A small self-supervised image encoder, trained from scratch: norm batchnorm, 23.3 epochs.
Rows from block 4, named by matrix and row number. Rows with one number belong to one channel. Each number is 500 + 40 x the weight over its row's rms, rounded and kept within 0 to 999. All counts start at 0. Numbers have three digits each. After the name is the row's rms in percent of the matrix's.
# convs0: expand 5x5 conv (model.blocks.4.convs.0.weight, 224x56x5x5), inputs 0-5, a 5x5 kernel for each
# convs1: project pointwise conv (model.blocks.4.convs.1.weight, 56x224x1x1, transposed), outputs 0-55
convs0.87 097:505507542571540484515609568530512480539515566432432440468464452428454450457490512545526475458583554569537434510415469503465566503470546495521470438473564529513500504521517506525507514520543489436492432488496469482471495500548541566517493532529497468497510501466448435434508459517502479530503531537553479512482528535550554485457514518483445466489520525533545538527540526499537479529566508505490571584494462463495441476465433386414464449423468479442445
convs1.87 092:518497504447497507470504474517596528550532471490488443525511500553563523486505569467455466497467582419403463530516574484538515477514536536489485476512480555423473525521
convs0.88 094:489516510465455488547520485473492522507483448492501527502465483459483503496508539513578576514536470554553505520481537542498508511515489520509540531587529568504521515529548545554494515547531502460533536525462460534521499469499541526523440432507483523431422516500516519420517446490493547500482448539539538525534541538501487482472494544540502447446539516480421480540489520511529503503521473516543522527443507574571514446494561604524475503524509463524581
convs1.88 098:441500500521485447485535458456476525513491490527499515504448520520389464484525565487507512514513497490491507481491482558491527433585459573511551459488484615495453577456
convs0.89 101:423481497504458442485576548445506379398442431509470462432447491483487480470462511471523495452504523507433472513530488492440432406383457493474476466489528499478466431478439470413454505519488511483500502494480474525532477471440429447510535513498480441477499553486454476536503541533536530491530514546535517579509470477471502473463481504507559517537477508498486530526526511480506524481467476457536492445467470504530554530494516501538537526540560559519515
convs1.89 121:448628466482503503492536493512467508585566579501531533491517474465500482466536418504481533490465466534538453443453485464451501513482520541531441473566529452531519500489
convs0.90 107:534573568557538446540574531485520526478502514518514524484494456467473467463534573583566506551597547541496492555508505467431479521520473445471509485506462434428435453513503486460454476459462431447466507518489454466460515497458500469469462474538494475515517526457487484497516505474483476475490491510524515534535574523488506527558495469480498513490515559515471506499581566514545504527517516479552572568594517546617664598473501569546522454516536567519491
convs1.90 104:445451527479499444525472432526516507446511415537455556475497538584593518542530478501499464541505545485454523515552480514564451540540564503469476535480489514526442520538
convs0.91 101:433437477490477436433451508466467503450491480508496494464465488476451511490494490444465544498500525500525557587618521514545563568453460502503489433454530488443407415592528514422407553547549404378438500543496431467504547558501487490497474479548490444520480575509405447491550499507584493517526491511522500457495509531521488450456505559535388376514475473449444517460506485502521526463487504475529527494460440471505486423375456438444441450528487490443498
convs1.91 094:514525497451457566484559512539545503452579527523530532435477482489439559546540480450519485540436473533476476437575489516476438471446466412495472502526486518524451480484
convs0.92 098:561474476520461513507560534495563551562508466549541524514453537523510491463528495547567556534563597584517496541570529496524599589534543514557541490548574558511549565521553512566538511532479522515502517486519520486437467500509494498456491502467499480505534432452494536582438466515579526504488525560506482462456500519517496468489519480458444518598481482497550565470485507534523494505548535559480477528519525523532601545573486474527509573485472494480570
convs1.92 102:483468531538499457482502645534469543428474562498554478553511474489437465439492517521527459506525464476553508498527456440510462499533555521499537479484449515542448550517
convs0.93 104:412430469498532460452462512554487425409506545538505534470470522509471441464502568489480484497514462498478574561505478465531509528414457565540554458439517517539524539515492522552547558517554553529479475441490551425440427508532555506580515563539508572533506550521548463460454440470543504457528521492507459499463453470476488500519483474473494537484504467458480485541523523523513501486527525493503509554552515495540555532497502487407495550467459513527495
convs1.93 111:519508441588560485475552438422535523468450518551521542575508444459508493492565430447544516530514509468459497441455514479526483479471512447555476511492447466452483508511
convs0.94 105:565520465461468542496514477482504519499445447427469469495484473484507508466510432521551518569493509523530544575532524547515599501495480514586546530564510488487514525501472464525518494495420475527467442496485499499473511491483525592484446500507503472465475450484510490497442433502521574516502488482421469449473490537470459459480497442466464488515526512509495546513519507482520462478476453472451434465449449486376418495495546502470420412468516501517519
convs1.94 099:520491435539480530438565485495500461466513519563524539487467457429455516552538526485443412508526510490462497424533463475432509515434448494493451577510468451532493531527
convs0.95 103:547539490491458500506510530503487524548571530478508503512481463481514497460455394430506523469393494516502479488543539525518457460483511513437489545533471485468515470499477466547466475466445473382484488473439376507517507507419545535495500479522545507453469532560483452476527520459405455529567502440485430502559479531496501593514507508521628491488471490561479479492508587519549523531488498482489466409483483461452500499446539525560527466539504521537475
convs1.95 104:477574470456477520434466509533513522493516457422462586466487558465463506544480508369515545490432519491501563521436512438496487483462481499530477514515559472491499512503
convs0.96 097:548505474511480552519463498518515539472507497519552540546481521541531553519468518558580537400455451484484431470490494466484511534523504422503530503455508520472499474492520475507470461471454490478531456506524551516502513556545485538571489474513534530452445512529600520456515530575538519518544530518506531467486471462523479438441459480478477464464478510509460497519516490467511510474478469494514519487497511518441419511540511448426457488541523511505536
convs1.96 087:488556474468477488508527487487466492514527521582549470585463512494474469572483514500478548529457528569486414462476474520399504489496543437577497450463539506558463509513
convs0.97 102:504531492494521534514528501529556522519502492550529524509487558528504504492531511475472473521528419438441571570422413424565561498486503543565528505491511541535501507544534502503514522492483511450529548534518438547575528528490534503587540544548559610556528557535552540544533539529547553507514524560560510501508508527460478478501511425479457461520449472415458491416488504502468469475506483429466472432400416522500434366375514530447400387527488467435396
convs1.97 107:529554511493419487440514493453547501541494493474467519461527423444540423529506486460491514478485541492417482561561560522524488453507476485503483476442575478422548487464
convs0.98 106:519493510489461545528547505491630601584543545584586585574556582561568565542479531534520533499552537486512509565471447473451492438448483439462481521528574525494523476536551535544505508547555533501501537516510514497516472532529529503507502472565534546499490543508528561533510511558578560519505530539571493482495484486493521508467462471485427457456416440445495488420432475501477448417435462492414436457434465480536465435458474490460470461457500514519539
convs1.98 106:487487531503424550500517484531516485527531503534465434445469452420545475542501551521501514540467470546450503540471480594496523492535477529546572467468578540489539586503
convs0.99 101:461440479472462460493471423450504525450443448543515470451467518516492490430471534529456449482537477437460525546538544505512499533509532465524514455464510460458476466511502494498486478452443514460465513595583452517533474500466448457485468474504463523539488574563598517507514520504479449483476508478466508531512484509501473448492516562552492522532582595517455468581561545529513482484515467485450421389411471498516472433460507576547475486485508511452452
convs1.99 092:514440467424532498463523439468564467539503528566541524479561516471518517496508458523551536459437624509502519569501534474482525495502503545510448477490509491485598485506
convs0.100 097:468482493490492458453502498523461500572530518456440460477516477458411466526502509532499497512509551445487484484554457508556569432482490516509435523520493530527517483487524550506507526506496451471471443365423433500513425434469546496509545545514497493541491472491483513528498415441456482512520537447467551553527519487512557567550485503507501539507552439484605536478463500587572423453420442462440493549507515465496481501502486505435471511488433396483546
convs1.100 104:539525489538494539448504452491524483468472475463539518585461511490419505414513532497523518540485552409450494446485497483553526544449573486537538494527473549435535557513
convs0.101 101:504504469489487538504562499492505482565504448479471520531484492468470512502514490470503519450483570466488479558596475474516497532442455488493499486497495472452484513500509473544531454476460521449499479489495478511534502453453475522559538508517566496497431481551434490525487507456578590469499498520538437453495517543492492530424478513504553463494492456480504539558552522527520425427487520510439486498465479458583584506527441492522532562451469474452410
convs1.101 100:464534515490548507485490507556490512497526506447475465553537443533546497536490458515446508482479517644512438516585493476486471523550464507450467447458443467447485502560
convs0.102 100:498511499502476486529536487490471514521477443475505497465471460494483475440483448450498481509538487502487523535507535522527500424463524514484445479499403456500471449432485484468485440500518495471456491532498473485502494501490538528523504478554546491460468514517496507483573523552528455506538545478452459460447522441453481390457460401454374431481463464446458487457480474479474451483443477493412444444431490393444488447473405470549533453486501516547519
convs1.102 094:479571546478494512534502518498540529540466485583530509479436493457526488507460492484566521463487448566491459440501506520504543421442476461575567549518471549529507547428
convs0.103 100:471474456493493462482464448486433414410435462426447415438470460474488488488567547525548470471473463488445369376456494404491474543584533551556560598561526491502521501456496513520516496490519469487521564527528540489514529539562536527522559549539530540547537525521502535563480489486493493501504471510524541533536516497566560573533530619577591605567564594585556539489527543511491501461466486481540495469469480585540458460526538479450476495488499471473490
convs1.103 100:453449463485542551503518570534494579473422490506534538529519503499509512485538450529536484495481447425482451441523468556478427420467500491455536465518521509529447561448
convs0.104 094:554522453476536492507413500517501493500489493504464458515514528534531562558482452491602545482474501549505503445512445438497491590493444490458536510473491524502529524490509512535485483500557509512499550559539526543547555535518547515515446495522495480470496528523503565512545528470474488548492444471474495543555513507461537541531514387481521509555466540548519546512537495491536524505485439414535494537502475532494470547542512532625598545495488575574536
convs1.104 098:476502544532464481509474451523569599415503428520455537527474520565524441500471486498488486500540526462460521519505486516538413530464441502535427505510490566451511558496
convs0.105 103:494558530523545458478453426542488496504455538492462440426500542496471491529450486492561525469524498595605444487475594585507498496573560468487443526572493469460501534498486505489496458442449449468499502461481483511532504506493498481533502560541524582533571520499527530536554508504524526550537494521502487528543492481520558556474518502543527516493514502498532497513553490532482476480465489474514520477490476525529413457480500542466509515509516480537546
convs1.105 098:493489615471495481416475482469483471497486547479463430481474488526562484540526456473472462519481546489513527509493497530486488472459508387498522458517417448570488431504
convs0.106 092:540464512507521532485507458542506513508482514498496478477553536500430447569505517481489501457467396476509440445421459552460499473487531512499471514546591589540561659555569512514627547493457475577590537510485588594573562513583519521470514549534474503506542510508476558542483483506481541498478487489482485476531486416477451561477395417458505499343500477560527395546522556554462479470442496562476464463521551494468439480580550514462476557548510442495521
convs1.106 091:567517488543493573514539532465540501500505525496493523491460503483487460561515484477486507450561469470519569585466504411488552442480445477490443516530493543464535393458
convs0.107 099:460473532523529517511498486491499494507494476461468447496504478473425483506538571646544557543589562499578557550494497535575551500522512507494489519504494499478541537519517452553574584512533573587574542538577585575564583590605452407410500516455443459510483462504554486475540569584526526508565539467498482516474472485483450481520476486474484499460514486508557495518519487490461497502515523543502507482503530565531511518548554565573534557517534572544538
convs1.107 119:506589488484486384507491528497451481507565544558528473478447500517583449497518525515490462502474471512555471458502409444454465470546516543484490519566536539495483538480
convs0.108 095:472486445472539519540489421448520523463428474479532513539510506529518515487527515493497557466453456508532480443395463510500495480487481494482481463458566553555482447521471502484506422527508497461519515444454482509484470454525441482531520457480525549495427454522562480481431543574521500454498509522510520492495515489519428436492476525405412475561537467472493517455465481481502484535484498441488520528569520494518508554514482465488497499481496448515481
convs1.108 095:496456461504528489459537477470458393480517535504508413501533462528509542493550552507447511543428593496494441503538540513461467542465571512499529530498496453569512523544
convs0.109 097:478522496494499455478417458495480529498480514500543518487488472528514523496519483499525504539460460581495558518487534486505500460527487497472447490463430454446428537458529562486522490475534447506481474454402484459454451517564465484535507514433458497475471436460492496484450454540487476451455502480499529495467466457539472475528515585538465529528558507509515472546501518494473435448425468449445433476542498511439461544522530520490516463503542520508492
convs1.109 099:496453566499521461502408461574511471423551476522470532559553500523500499560499482536472506535501537525447441531542511530575450511495515456505447478510485438483508511593
convs0.110 111:526515504507526530504496494487555514532472453516504472488463507464477453419507535592570518480538625528533449461484479502480450477477479430432470480496485467485501498458439453520540413416437507542477488457441535514498449462501538500507575585574525506523555480510532622598502571487450484466498488506494420476489475507457458457472486564524598569539538557536564559536527550554575488441429458475446436403512519509496476526569519515522468499507481501469507
convs1.110 100:544409480481441518465526543486523491446545519537571521457436476451493526524529514421535479591521511489487574445545476530469494464475489512525474559479506532491452442451
convs0.111 097:491505566518512477488502554520493494553545534482498523536567523522514553534572519465457450547539496495453507445458471459505551550514441530524471430481489512481516509435488493500515395401455458492454449445515528468427423488517445539494522495456488486488476450532512587584458505523551519425505503527523515514502491487519507544445442450511547383409508505549457455531494532513496479509482453522502521563436467488510484448448491542504498454489532474480523
convs1.111 113:505526491452507466435517458542500540507509412525494563465488471457547474570544421498542527498459507452386470488510537518522497444419496496504481472503475548534475536441
convs0.112 097:456503505477474460510496491431467517530564521526532534532526469449456473482489448418432496538476476496514523473535490524502491525510540501489527507511491441419381433527506488443417546563540523474513500556531482482442499464481556497524545521517534499483500544561507549477573530505507501541495477521537535489509469522525520511482577456443426465523482504490512531496476497523509514459450456476528490488480463526485500496488492463506540543524523527505512
convs1.112 106:537490483499497507568550466448462432472519470480455541489564493520456582521478467535474535521485472516434459495522484474537465497433564551476499496502578573554484586483
convs0.113 097:523528510531503516573531488495567517435488488500512490510513472471483497533563549624534523551497582536536539491519502517540498475484529525497523476546522538563527519528559576498477491519507480471501473454495518465464480489479470497437455514508443391437485493482490491490462481541501523464511518502481514526552483504546505475457454518504476539494506471518537530537502532564531516457516390440538546463398437527470452457485506438445496509507503466454501
convs1.113 100:499509543469429560477447553516471482521468503488433441499496408515523452421520518474450522535497508522497492522504517483548543453518571489464437479532487535430398512518
convs0.114 101:469530482494514483515475490485486476508471460462422466500471474462467489478501506521509517451522529455483410437551463469437436549523495432478541530496509530500484479487490499433497498426479465504509527440519491550543486501479510485461472497520527495500541445472512535521541534404505519531495520512503531519527541509509537500515498425458580453470515573500491472495518526520493417442473489480444466443488468467493474514442503585548408452497515508507453
convs1.114 114:521481490529497539528528498423474379492525455531515489528572546442466547563496559482453446467533496558549480450464470491514488548505486567526501517535513502514539535578
convs0.115 110:421481465450439447515483491465456513472507493420495513521470442467501493486570483467476527556491510520568552497488505557553487483467532520428462442500456439470457426419459466456427439504581491441446461493454419419438450421377596521541478496605533497497495534468480470483535473485469497545471463451461403472450440443482523468500503487522458485469499557480513497467493447469492540525502516531494487495464517490518525484463483497496502446471464455431399
convs1.115 123:517505418511471575542487491493457526489544489479425476451473535462550465456408489488539557518433469469512541484499565449519535498495462520492526516476424510527452495590
convs0.116 103:469480510479459483521532459457510503521489461478471504519467473505533541540488483463470518547540514555556562525491569568582531545548548589584585544555490525475507479502543449503522519534421461495513491428490516517542493557563536597594582517538559571547520537500507475490545548539532497550518499514502498498515549489519547576571539477521545579563431466484516524497511479497509517543536511520518538539516541476501533467492518450433481503507482490481486
convs1.116 102:550571526555467496559553507485412571482494484490480549469482528470531433528453490582553549624499493480489529486510546512513552468512474473447500464495504525503470482510
convs0.117 102:545497474463485492508505507539496493553546507493523546527527474458491515526479461457534574490424380459480462526532479459460429454460493463491505495510476482538528501484503514466446488578554529504463491603557529520438511535534481471475404396506504485463448502582563522487512481500597541484474486537510520474480448496486467454450485519596574475464547600585499533525539587554557516553507507550508466459492602499542603503562500528545471519438487450479546
convs1.117 092:514520491461521478534521440495585548414525470531490524513517473445441488514516433496435508470500542520500495527501507511394553531510501537538471423441497508420488573494
convs0.118 100:513537540434456522517487438495536548500452441510513517474483505546511481512606579450403470583552439462473591498417446457563451425429445544462438432407513529470505504507517497527507525522467588544492523492546540499511461528540441442567557496445480545533521474473558499514493569531511497479530571525557468362434496559462390475556532492411516560484523476506522501484430511539533478492448472533486483428519526471477449547528481498471465462515481445436448
convs1.118 095:539480533546502468528530487527527539424503454521477541501530472410532518555473555465513493426472536491504505558437488511476519515506498449502449570570473474463568592468
convs0.119 105:501489476492526489464464499484526470469479473493489483492519501506506482514456469495534502422489519484478437476523409499404482526440456477524493480469471503512496492436503538496487449504527507478448496545450494425499543487540473501485400493487471474424481476459397523492516526453531514506490492545544489419494535480447420476442460451447500468503449555517485533529572505467517483429466565487499465523563457458478524509499455466517428479457473471473482
convs1.119 097:526519475453482493491550508535438483605510479511624472514558448468466546551508588467473539468486472481500505493528496506477491534452492477566484534510558462421484508493
convs0.120 102:470451456473511472489480532545443482507529528443467470459470437443459430452525559521541548539541489527510527509491546518516491491503501544555532519490481506559529483516486549546488497486481504505470436462455484470463460499493566526559515550573521548524526531545546521509535557503530509523539494500496548574565567573578576574563573576580581513521589609578566560589594573588582508504526568496491457460560530499477461505475448443444432438425406433444454
convs1.120 099:447494558466581508566463517463527432546468464420490485480473569499492525522555479526515486465530444476515530447410478490498461517515503476478470549592476506501450480443
convs0.121 098:607584603585545522546604551521467502535483461502507518494509490518496499524495542547499516491554524485554559596548530566577572524500549564562509513576488506509483492529517467481539527540536517553494531524498513498547549510491355352329375412406410415450464479469509503502486532522507501504543572520482407399411469490431475429468521547540504522602529564496516538573582511512503517517527505516481481492464483418466501479505470491527531504556547571543520
convs1.121 102:467474507470488499508506503486462517507558563574524522534493440503558540542440496466538486552443490476476521581485510478495544531509546473499442411382486508504562543474
convs0.122 118:491490494507483506505515510499506473449478471542526475508498504483452512470498449515477500449439509464484552557546548508403377421457389531554557554528513499520501444479461480456449501449504484469522464550454503510489513438450472501430522461462518464507461525544519553571497499472477490501537509523518485480467468487504490450492457535516531537532447472497506475471505493488503499481492524496458419415477487496499499501500479500509519495513516532517508
convs1.122 104:524392487438517529499360510507434495467514485536553523504475570473557485457461477510490572459521513513489595496483548516515491476496550513500494505531469538529521492506
convs0.123 110:475480552518457519528527549507446464483491431484489525547477491507534569490515527632430535520533575452468477455545464478488516560461471480503525452474495446552503496500430560505460513454558506466531449487449459504439514466441520498422639474529523462591497492489446546465494507464535517496471456556545510548462484567479510489471559481516468435541521550497457536501544472448533490530499537505464456471481466501500470490490446457448416436442428476446418
convs1.123 099:514495471465491481398478534496467501495482479458459493542373542458510493514487504418476512472461485521483486525491523500498498432531487428466616494484460469575531511516
convs0.124 102:516521521528529492473504524547483461388438493454442410420428454425418441473536491517511549534512515510518569493435496501486436473545555527499527552582517493535569602502489507569562517519593576575487522530455470475495474460476485497540530542521549548546546489518584545542541575551537514511516519506502501501453473427549509488535508553541500548569549518484542541546515476519548556566550547558521532572551558488507545536553519516482462512511503508488503
convs1.124 090:506461518415473564453528479469491437489532559471557527476462493523515463466496524504539561442474525524474441509493567502472622431474487497479469504467535543546494456459
convs0.125 104:491479486488502395434563500499494538631535512434403480438409507452468454433533521521508547501495590537530449468464416449522531474450546513523492490541470507493491445493554472490458453503468438446477497393453448487507451455463478436443439492519515513500480467408378464526482449479500454527489527531510527528510543597514591516483494468468389454512514498509567536516530515558556423445500456516517560595482517478516459405461501485446510547474494484497516
convs1.125 109:485527499535462571401489440439488539507554521490446510515455513439503498486490501439544566509424552456535470493462573518479453470462556519534436456495540529515506492472
convs0.126 090:560528483532535534507487510494549529511515495516501480503516507458467492482498524553512513500511538526547501447524507531499483539546576531510545546539489513486486474484507496501489477469505528490512457451557516482459432514522460495493473486516540525480438512535470429455495510470474466513509500477490489515463491475474533508479430442514469386368541570533461431520537579493477510551526493471504518550533467493518587536433463483540540466432467487521472
convs1.126 089:566530502468485493512536489520549507465508451465437545483444527455512481538537455445508498490553464420461547541570499460564507490449444510429423475495452472539543511453
convs0.127 098:529524502486489531535490418464465534451457544504516500548548474458521638522549462429442493519486443461502583488403455524507446463612602497452528582570519520555547501533541549533506566583575576521581568582500427518633567473495474454506519511512508514518529500494490495521520522544461439535506519500509457507503491533414472530484504462524520571590486511553489458458497501483474574525440526530538530492520574531529460558557483509473561508495524490531472
convs1.127 084:474561461490429556521466548458510525477613546508469505530500508521471545530514449523498469490497507557437522539426509452529529541487473434568480565512440552498468484477
convs0.128 103:516478453474482547453467478483559473449439493608560511491494568521521487478482507567496512466503599521482429442480536514462468459474490548520499481493429413441494505520479483534559518474478553525484489450511539527535501527527532567511546567493496473500546498487491526552510539535524554529524528561536458490546512478462526576555532429405450465429486495537533448480508562536524504508455533579510494468497524541500437489508478475436459489493504496494496
convs1.128 101:556447472534455494508523476505471526473528568544526567491500506499508511524518498483512503487494499475492534469527559472627571474448450613489505463425536527524554500539
convs0.129 096:509522496479495477463471519497468478440474523526508432450528554526507489509512547530482416526540462398405532485388432408502484500541493528514514526482512525507485508484497515474497515478483472442539568457473484488509464469502477481502501511457490488548527428441519536490475518560548530449494544528505513528512527523490492520515498447492492532514430465470534506468418475496484493475523513524474497552547547574515488534551522465433493501456437437509528
convs1.129 093:480478569514408538453495510518484485508539529552564534563551404492503502466510549449475496560513497523491558505505544466469485547435550542485473526486537428574514517518
convs0.130 098:458517530503478483437458455452495467431457402505475417436448484493440434435446494573488475509533569475473503518482435488499496496570550496511525570548474495483474457519488514489430515513491490397504478503431419485485484459447491518504531566560496529534549563557521550576560585558559556551542536527540463504439419519516485576551543511491538511553499567535500552534577531499562518562548536472523531545555453501502544470444429470502412394445477452469472
convs1.130 095:444472454473489491482504471558594536566481460478535532483520577457501556545466509505471444489474460446503599481510518433486484567450518503477509531471450447467550493480
convs0.131 097:491453473504519512449451478502567498377409435488483380427474455532523517503487482498523490493507528512486466483498607607522518532528460512503495490460486490519502487501485418433490485501445352439515469494415480527508540458466507476473452473504508515514460424470515558521434513570484464460460492502430521495503498506531481442469454451431429490450474495474502530485527468468497450471493503492502535489454450525518459376427537488511459446524495527499444
convs1.131 105:505449454512476496519525438482521356432514518502471465426522484511425519522511561504472507489483515509471487448529530485522506506497451602433441534507469497500538523536
convs0.132 102:504486485486503518500513498519469525525470455540541528519522499529557541522445496490468441459518574494475466506515530495507506475515473503471453482414596618605564545575564558568504543471499542513486429420434439501448425443445470500486517539478534520539502525466433481513447492518485444480504491521503518476523527552525534571563516544492453496507485430495503504522461498496497485516519505545474519587536551555561522517581481506497530514485494500500454
convs1.132 085:473427545551528480514494537560479506516484486465569459483535478477509532496624547512453575492470566522498493458474476522524458490515594517531555470527520450563509476511
convs0.133 100:480487501486466513486500475460539490482495503532539504486500508488489483479506524538468438500489501466441526478458465429526515515496475520574564520504458447468497491466464484471487496528476504499508542531527534492517514559545514529525577514488527549557532482611676601586520534550535489519513497497522458517493547531459468528558562394394520555537518476535532531515513518505515532529529541585479504550564576405411453503554447481462505523507539517529524
convs1.133 102:586463470510460463575529453517457465455504534505534569533562494487471520454464537461456474547466497524560520496521478413544501578485500544483457565504516467531538543543
convs0.134 101:526499482483476506501525495479490462487439416469415390415412466454464503470564522528489496545514547547526586562528485536540486490517513536546541533523422408437445518464444491451488474470517529503477524584563517497528548556541520576538562518503497480483451498467415434452510517517484473464488455513492468447482506476437479543538483373395521537526477552576514496506510525455464455460474483487448457501520525417448518548563471548567506529506548507456516
convs1.134 105:588527444504484491466571437565459504495566500598505543475504534513486468476440543489531451512495497500506529475487499443462523451534440558494470541580573512521486512487
convs0.135 101:503467438506528547506472524553544500509551505466489509535461493502526527471499483490481521506458446514517434388441491480467491487465473492489474447473540548555563543495452506503554444430471505504483478477506496482482476528497480503502469479505547537490521518524486489530529513522489451505483544552492554529546547525536538525518508542548516512524565557510501494584565543544508545523540513518531483534495473544523515487499539535498538508491502515565572
convs1.135 113:489468522511528580523533551462463498481515560531510442504446497457437456550511512475493474529423467469485382456544434498479500488471470543525439540524519455498430493470
convs0.136 095:542549489525512528552518501476551492417426464456443444424436496448409409419535542551580572544543501465502444446400444465456474467473474465468440469494482533490549530488475469512520485513557511506519516501495546501502540557549428440505443475457415455488504496491564488485544587538565600565543555549558488493476479449465424435458426418459505479434483495541524533465475531540491553543527547591537497467477556509497489489528482433418435504434450445463494
convs1.136 100:483463460475485468467587523489467530560545559466560452490434478476538514508495513476505487481421498553505408553462564435476531427538523505487487494456537532510568511506
convs0.137 098:511528501522520457505480499507457474435531521480441479483522492490498494480436469448452459504475413441488513471484445484478518495469523498485507490491495491484462479465461474372427410467505397415472509443467471493534450501510483507460494534474431479469477403389452450463475487482495445482490485508456529538511569558499515553558519512465537561521554475484568537539477472510546481468479504531506492450501504528455470548512475439434516510466388452524550
convs1.137 098:560524517519490519501493478571463468572502493523588443567540435486448515519511473477445515534450451518471499508551488450467514489486484434558438468530488496418481570532
convs0.138 099:460480428464441417402394385432404436399390425442427435406415441436427454442491496461470485495502461492497455505479498500451523479450508463525506465500486480496534550518493470482492471493469438476482513530456503519543525501492558576531452453547519543505448549550524481446532509510491439521517524522454603605553547512576549548560533577571535530549559527535510546594563549539526513500509542554492502488517570477471470503560507475452517569531497508553584
convs1.138 096:497443512510483494449537492555514524529509539519508440454514496444429528607507550540508532559412513459450493498487487551474536473540467485534527432416489512510458559506
convs0.139 101:532495470478499517447480492490512535489495512518505452467501542534495479517526522491531531531529527561555499546562591571480505492524492493525515499479549506518495478515487480467480510487472494474524454502478445515439450475481462461479450493483499482537534509524498565604475478508496529481499504501473499448472489475533474487515505494516496509533461482503481520517530547514513527483446463444519481438441430489461505490484462453472491508489439470506525
convs1.139 096:491487598511449525570449491483530507501537500510504530576449432520455552500469529498487482575508545465522474511569564469511476557459474497467545461506450569462552487453
convs0.140 095:514448455530560473464495558551484496476531541461460457468496445481459465522544542521511523515530563510503472523548484439556580562502458600585504481490553600581538496487504487493485455428415480465498516491547530539555505514542506495512543520512503490511546504431459498523461472477570557457460492510500478473491485466480548478449435468483522486457468507491509529440458483468502567577593557512546535498475466565505459474466481450420422445476428424412435
convs1.140 096:543495484497487585432512435510549512523468458472571510549492499514452514502446448465490547521557474414482504494456427480479576441484509436515525538501512504439439488531
convs0.141 097:535528518511440515469487507455464463511458471454457438478461448469431507499569549545517530495528581532558533542545525549580556571549548557518497501533390441502469442429509537497457449449452504479447442452479489480477555534550534457495475506502536569542569556530622566546518538569568526544533570551521478497467484507480518491514545507513540577572493503497565543514484470553550508501610520417500504666513460499545607498495445475520517515463516549541539
convs1.141 094:453542475484543487505495604492590516523494509440472453450501549514546579414464544498526434489487498493528496531517437488500453545446499490467565505447486493536534521456
convs0.142 102:542538583589527510529563496509489474536510493517518485535517515528532546531545557504497535550510467478514591559453487494606505446490488601495490493525513484470467469491488461459517445437384510457449469458484417465517464493462460513509513474509502547491476563514543463477509557541465488502554474508444528498506477495506413486472533569415479548551501466486542552480506510499534494486487497507516534456473524474520459531529399433504522482422471510520466
convs1.142 111:520514473568554504551576536483518435466506527442492468524545450525464533421488543487480496503479542469512439511567480454464513559491495500537509557508395565489550521475
convs0.143 101:486490527520502476506549506515495503543497496477500526488471482535530470455635596622575604612540576526552580525544539537542551555565557622570543557561433485483492482457516522518498459534506518472488532473481456531492467508502563546532495440529479446484478529515473471499555489487494464538496496503483428419472510509450456490520538468512460498542516501491490533512503455489515464452427447473437449479437472466468543497491515491529507511561517570522560
convs1.143 098:410541493520519454526494532494507485520483482519501486526494530493507511428531490532489448538589498497484509456467422546505399508567517454458552484582467515442504498416
convs0.144 109:498467459470464488479466458481502512462469476492476484502505549536518503472532553553512457558545513483433542534488468420529509464474438528499497440410561506507514404582556495451423596587528451375578564475438407540503472509477499500492535484495539548509455543515518515552493514519496515519516507498527455513532529510476550560513453492528535563505491557598547499487503516488504567542516537461550543543498409582556554521423590572576548447551506501487462
convs1.144 120:535479475483543483478555528559499490529604480438522451465551477482474483554587481510535545451446579512462535477500521488489516481493565466566532430478485481483479509566
convs0.145 099:457456423432493483505475473446507492474492418437462479518508443523532508518481483435567540490494453589553492494497604586475444528558531527555553554571474490486454420470481447409424484478438393439444516410464487437451439490466539524541452444555533569458485507475470514554492556528502496496497491489486535528560608547556514550593525456451477507471512580508482492507520505493537463451499488446506474502483413500508522533521537571520514449508528535500483
convs1.145 090:537457509480492569503512447563449582557575470459534571463464473511503528530506530439517534502478496508463600509460445467498580571458476500494505534484476513498485457493
convs0.146 097:558523532479447536503482455416511525571511458532566570496479530498523443445515521563521477524557557542519443472515469481456489583528498475483594565531561505482483482568555542529511544577531487496528490424409473504468386417469479490501513478485467503468461463475508499456486478466469503518516478534584458490479508520484473484532518481480495551540517525488566565509503524552552467469472500540449496552523525513584580546542536503525447443501446482432433
convs1.146 090:485484474517503462477464446489435556447544451441508495528540540531500486495517540582497465568514566513481461532478503533594487524557461519508526531557547538529512601492
convs0.147 094:480483478470493504482523491479476458450448477525475445445505554495458479517534548496493442550560515471515515526460494524549474479494528461475528524555464501537493462501505481495503528493415489503521449451440472509485498507442512459510511469469465510510419471540573464426467520533476445511521488489468479508462539567531474481592606530514477525605554549486501542545533539470508461456462465506513447420441510514461431491567528477465460524513493524525491
convs1.147 098:427574499506479445502570543524426479538484458567516512457466503446535468512513473481500536443521446466486527505471529532435480559467503487544409536503540447553537500452
convs0.148 097:495485488473462474510499483445453486511478448427403435480484462469492521478520512548558525539488507477513517506481433487489562506448499569613542443499500483426477515491477439483498463505518541514446510597514544370437450474499444480522516512473516531451445489534559449457508501570515541486472494556535555538552561557521555545508513502526556499488532522478460511488470439477517510517523495453508528495449447460482471445420446530504420412454438448418444
convs1.148 097:509532499467534493562500545467453552462568492492459475506603501523540423428527482468520488461471537502475455552496528544410557435473506529470468513454555492534498540479
convs0.149 104:460474492433436445430424400427421391419493515433399464523457461454497492487524567502463528505550469501551456497491570564530566550553559550542508531589451474503504468441471517492469448482507470479469477455441485488522508454440438477454454447446436459448464495491524480421488515484481467504533520441419521515493503499575567544538552590580557557503542514488554509441423475480481569567576552570518529533540579462494500554585461481507594587459466537560558
convs1.149 095:543541494522411440440518472511525534475546503468444513498425503485485463498470506454526443590477524516533573502495480452517503576501500495568466514491580449447509514552
convs0.150 098:449450417470504504442366463501465405440461447494493494502491534486486479500471525523541481476442428462492440468537402444446439557470473472456541497503518477496509485489485541534469524516484507496533571580519439480482501483436511514586521531541508562544516515561578589548474512470538526515533453489501525570538546538519513487556550519553562527543508477428462548489505471468532441451450450424447395386483487485497529470473491550673500463415479573525468
convs1.150 099:505488536458510459446482462511474543465488445519581512488506475453501524527479473553567513471468541457448499500557581534517484522426430494520523511444527522420599527504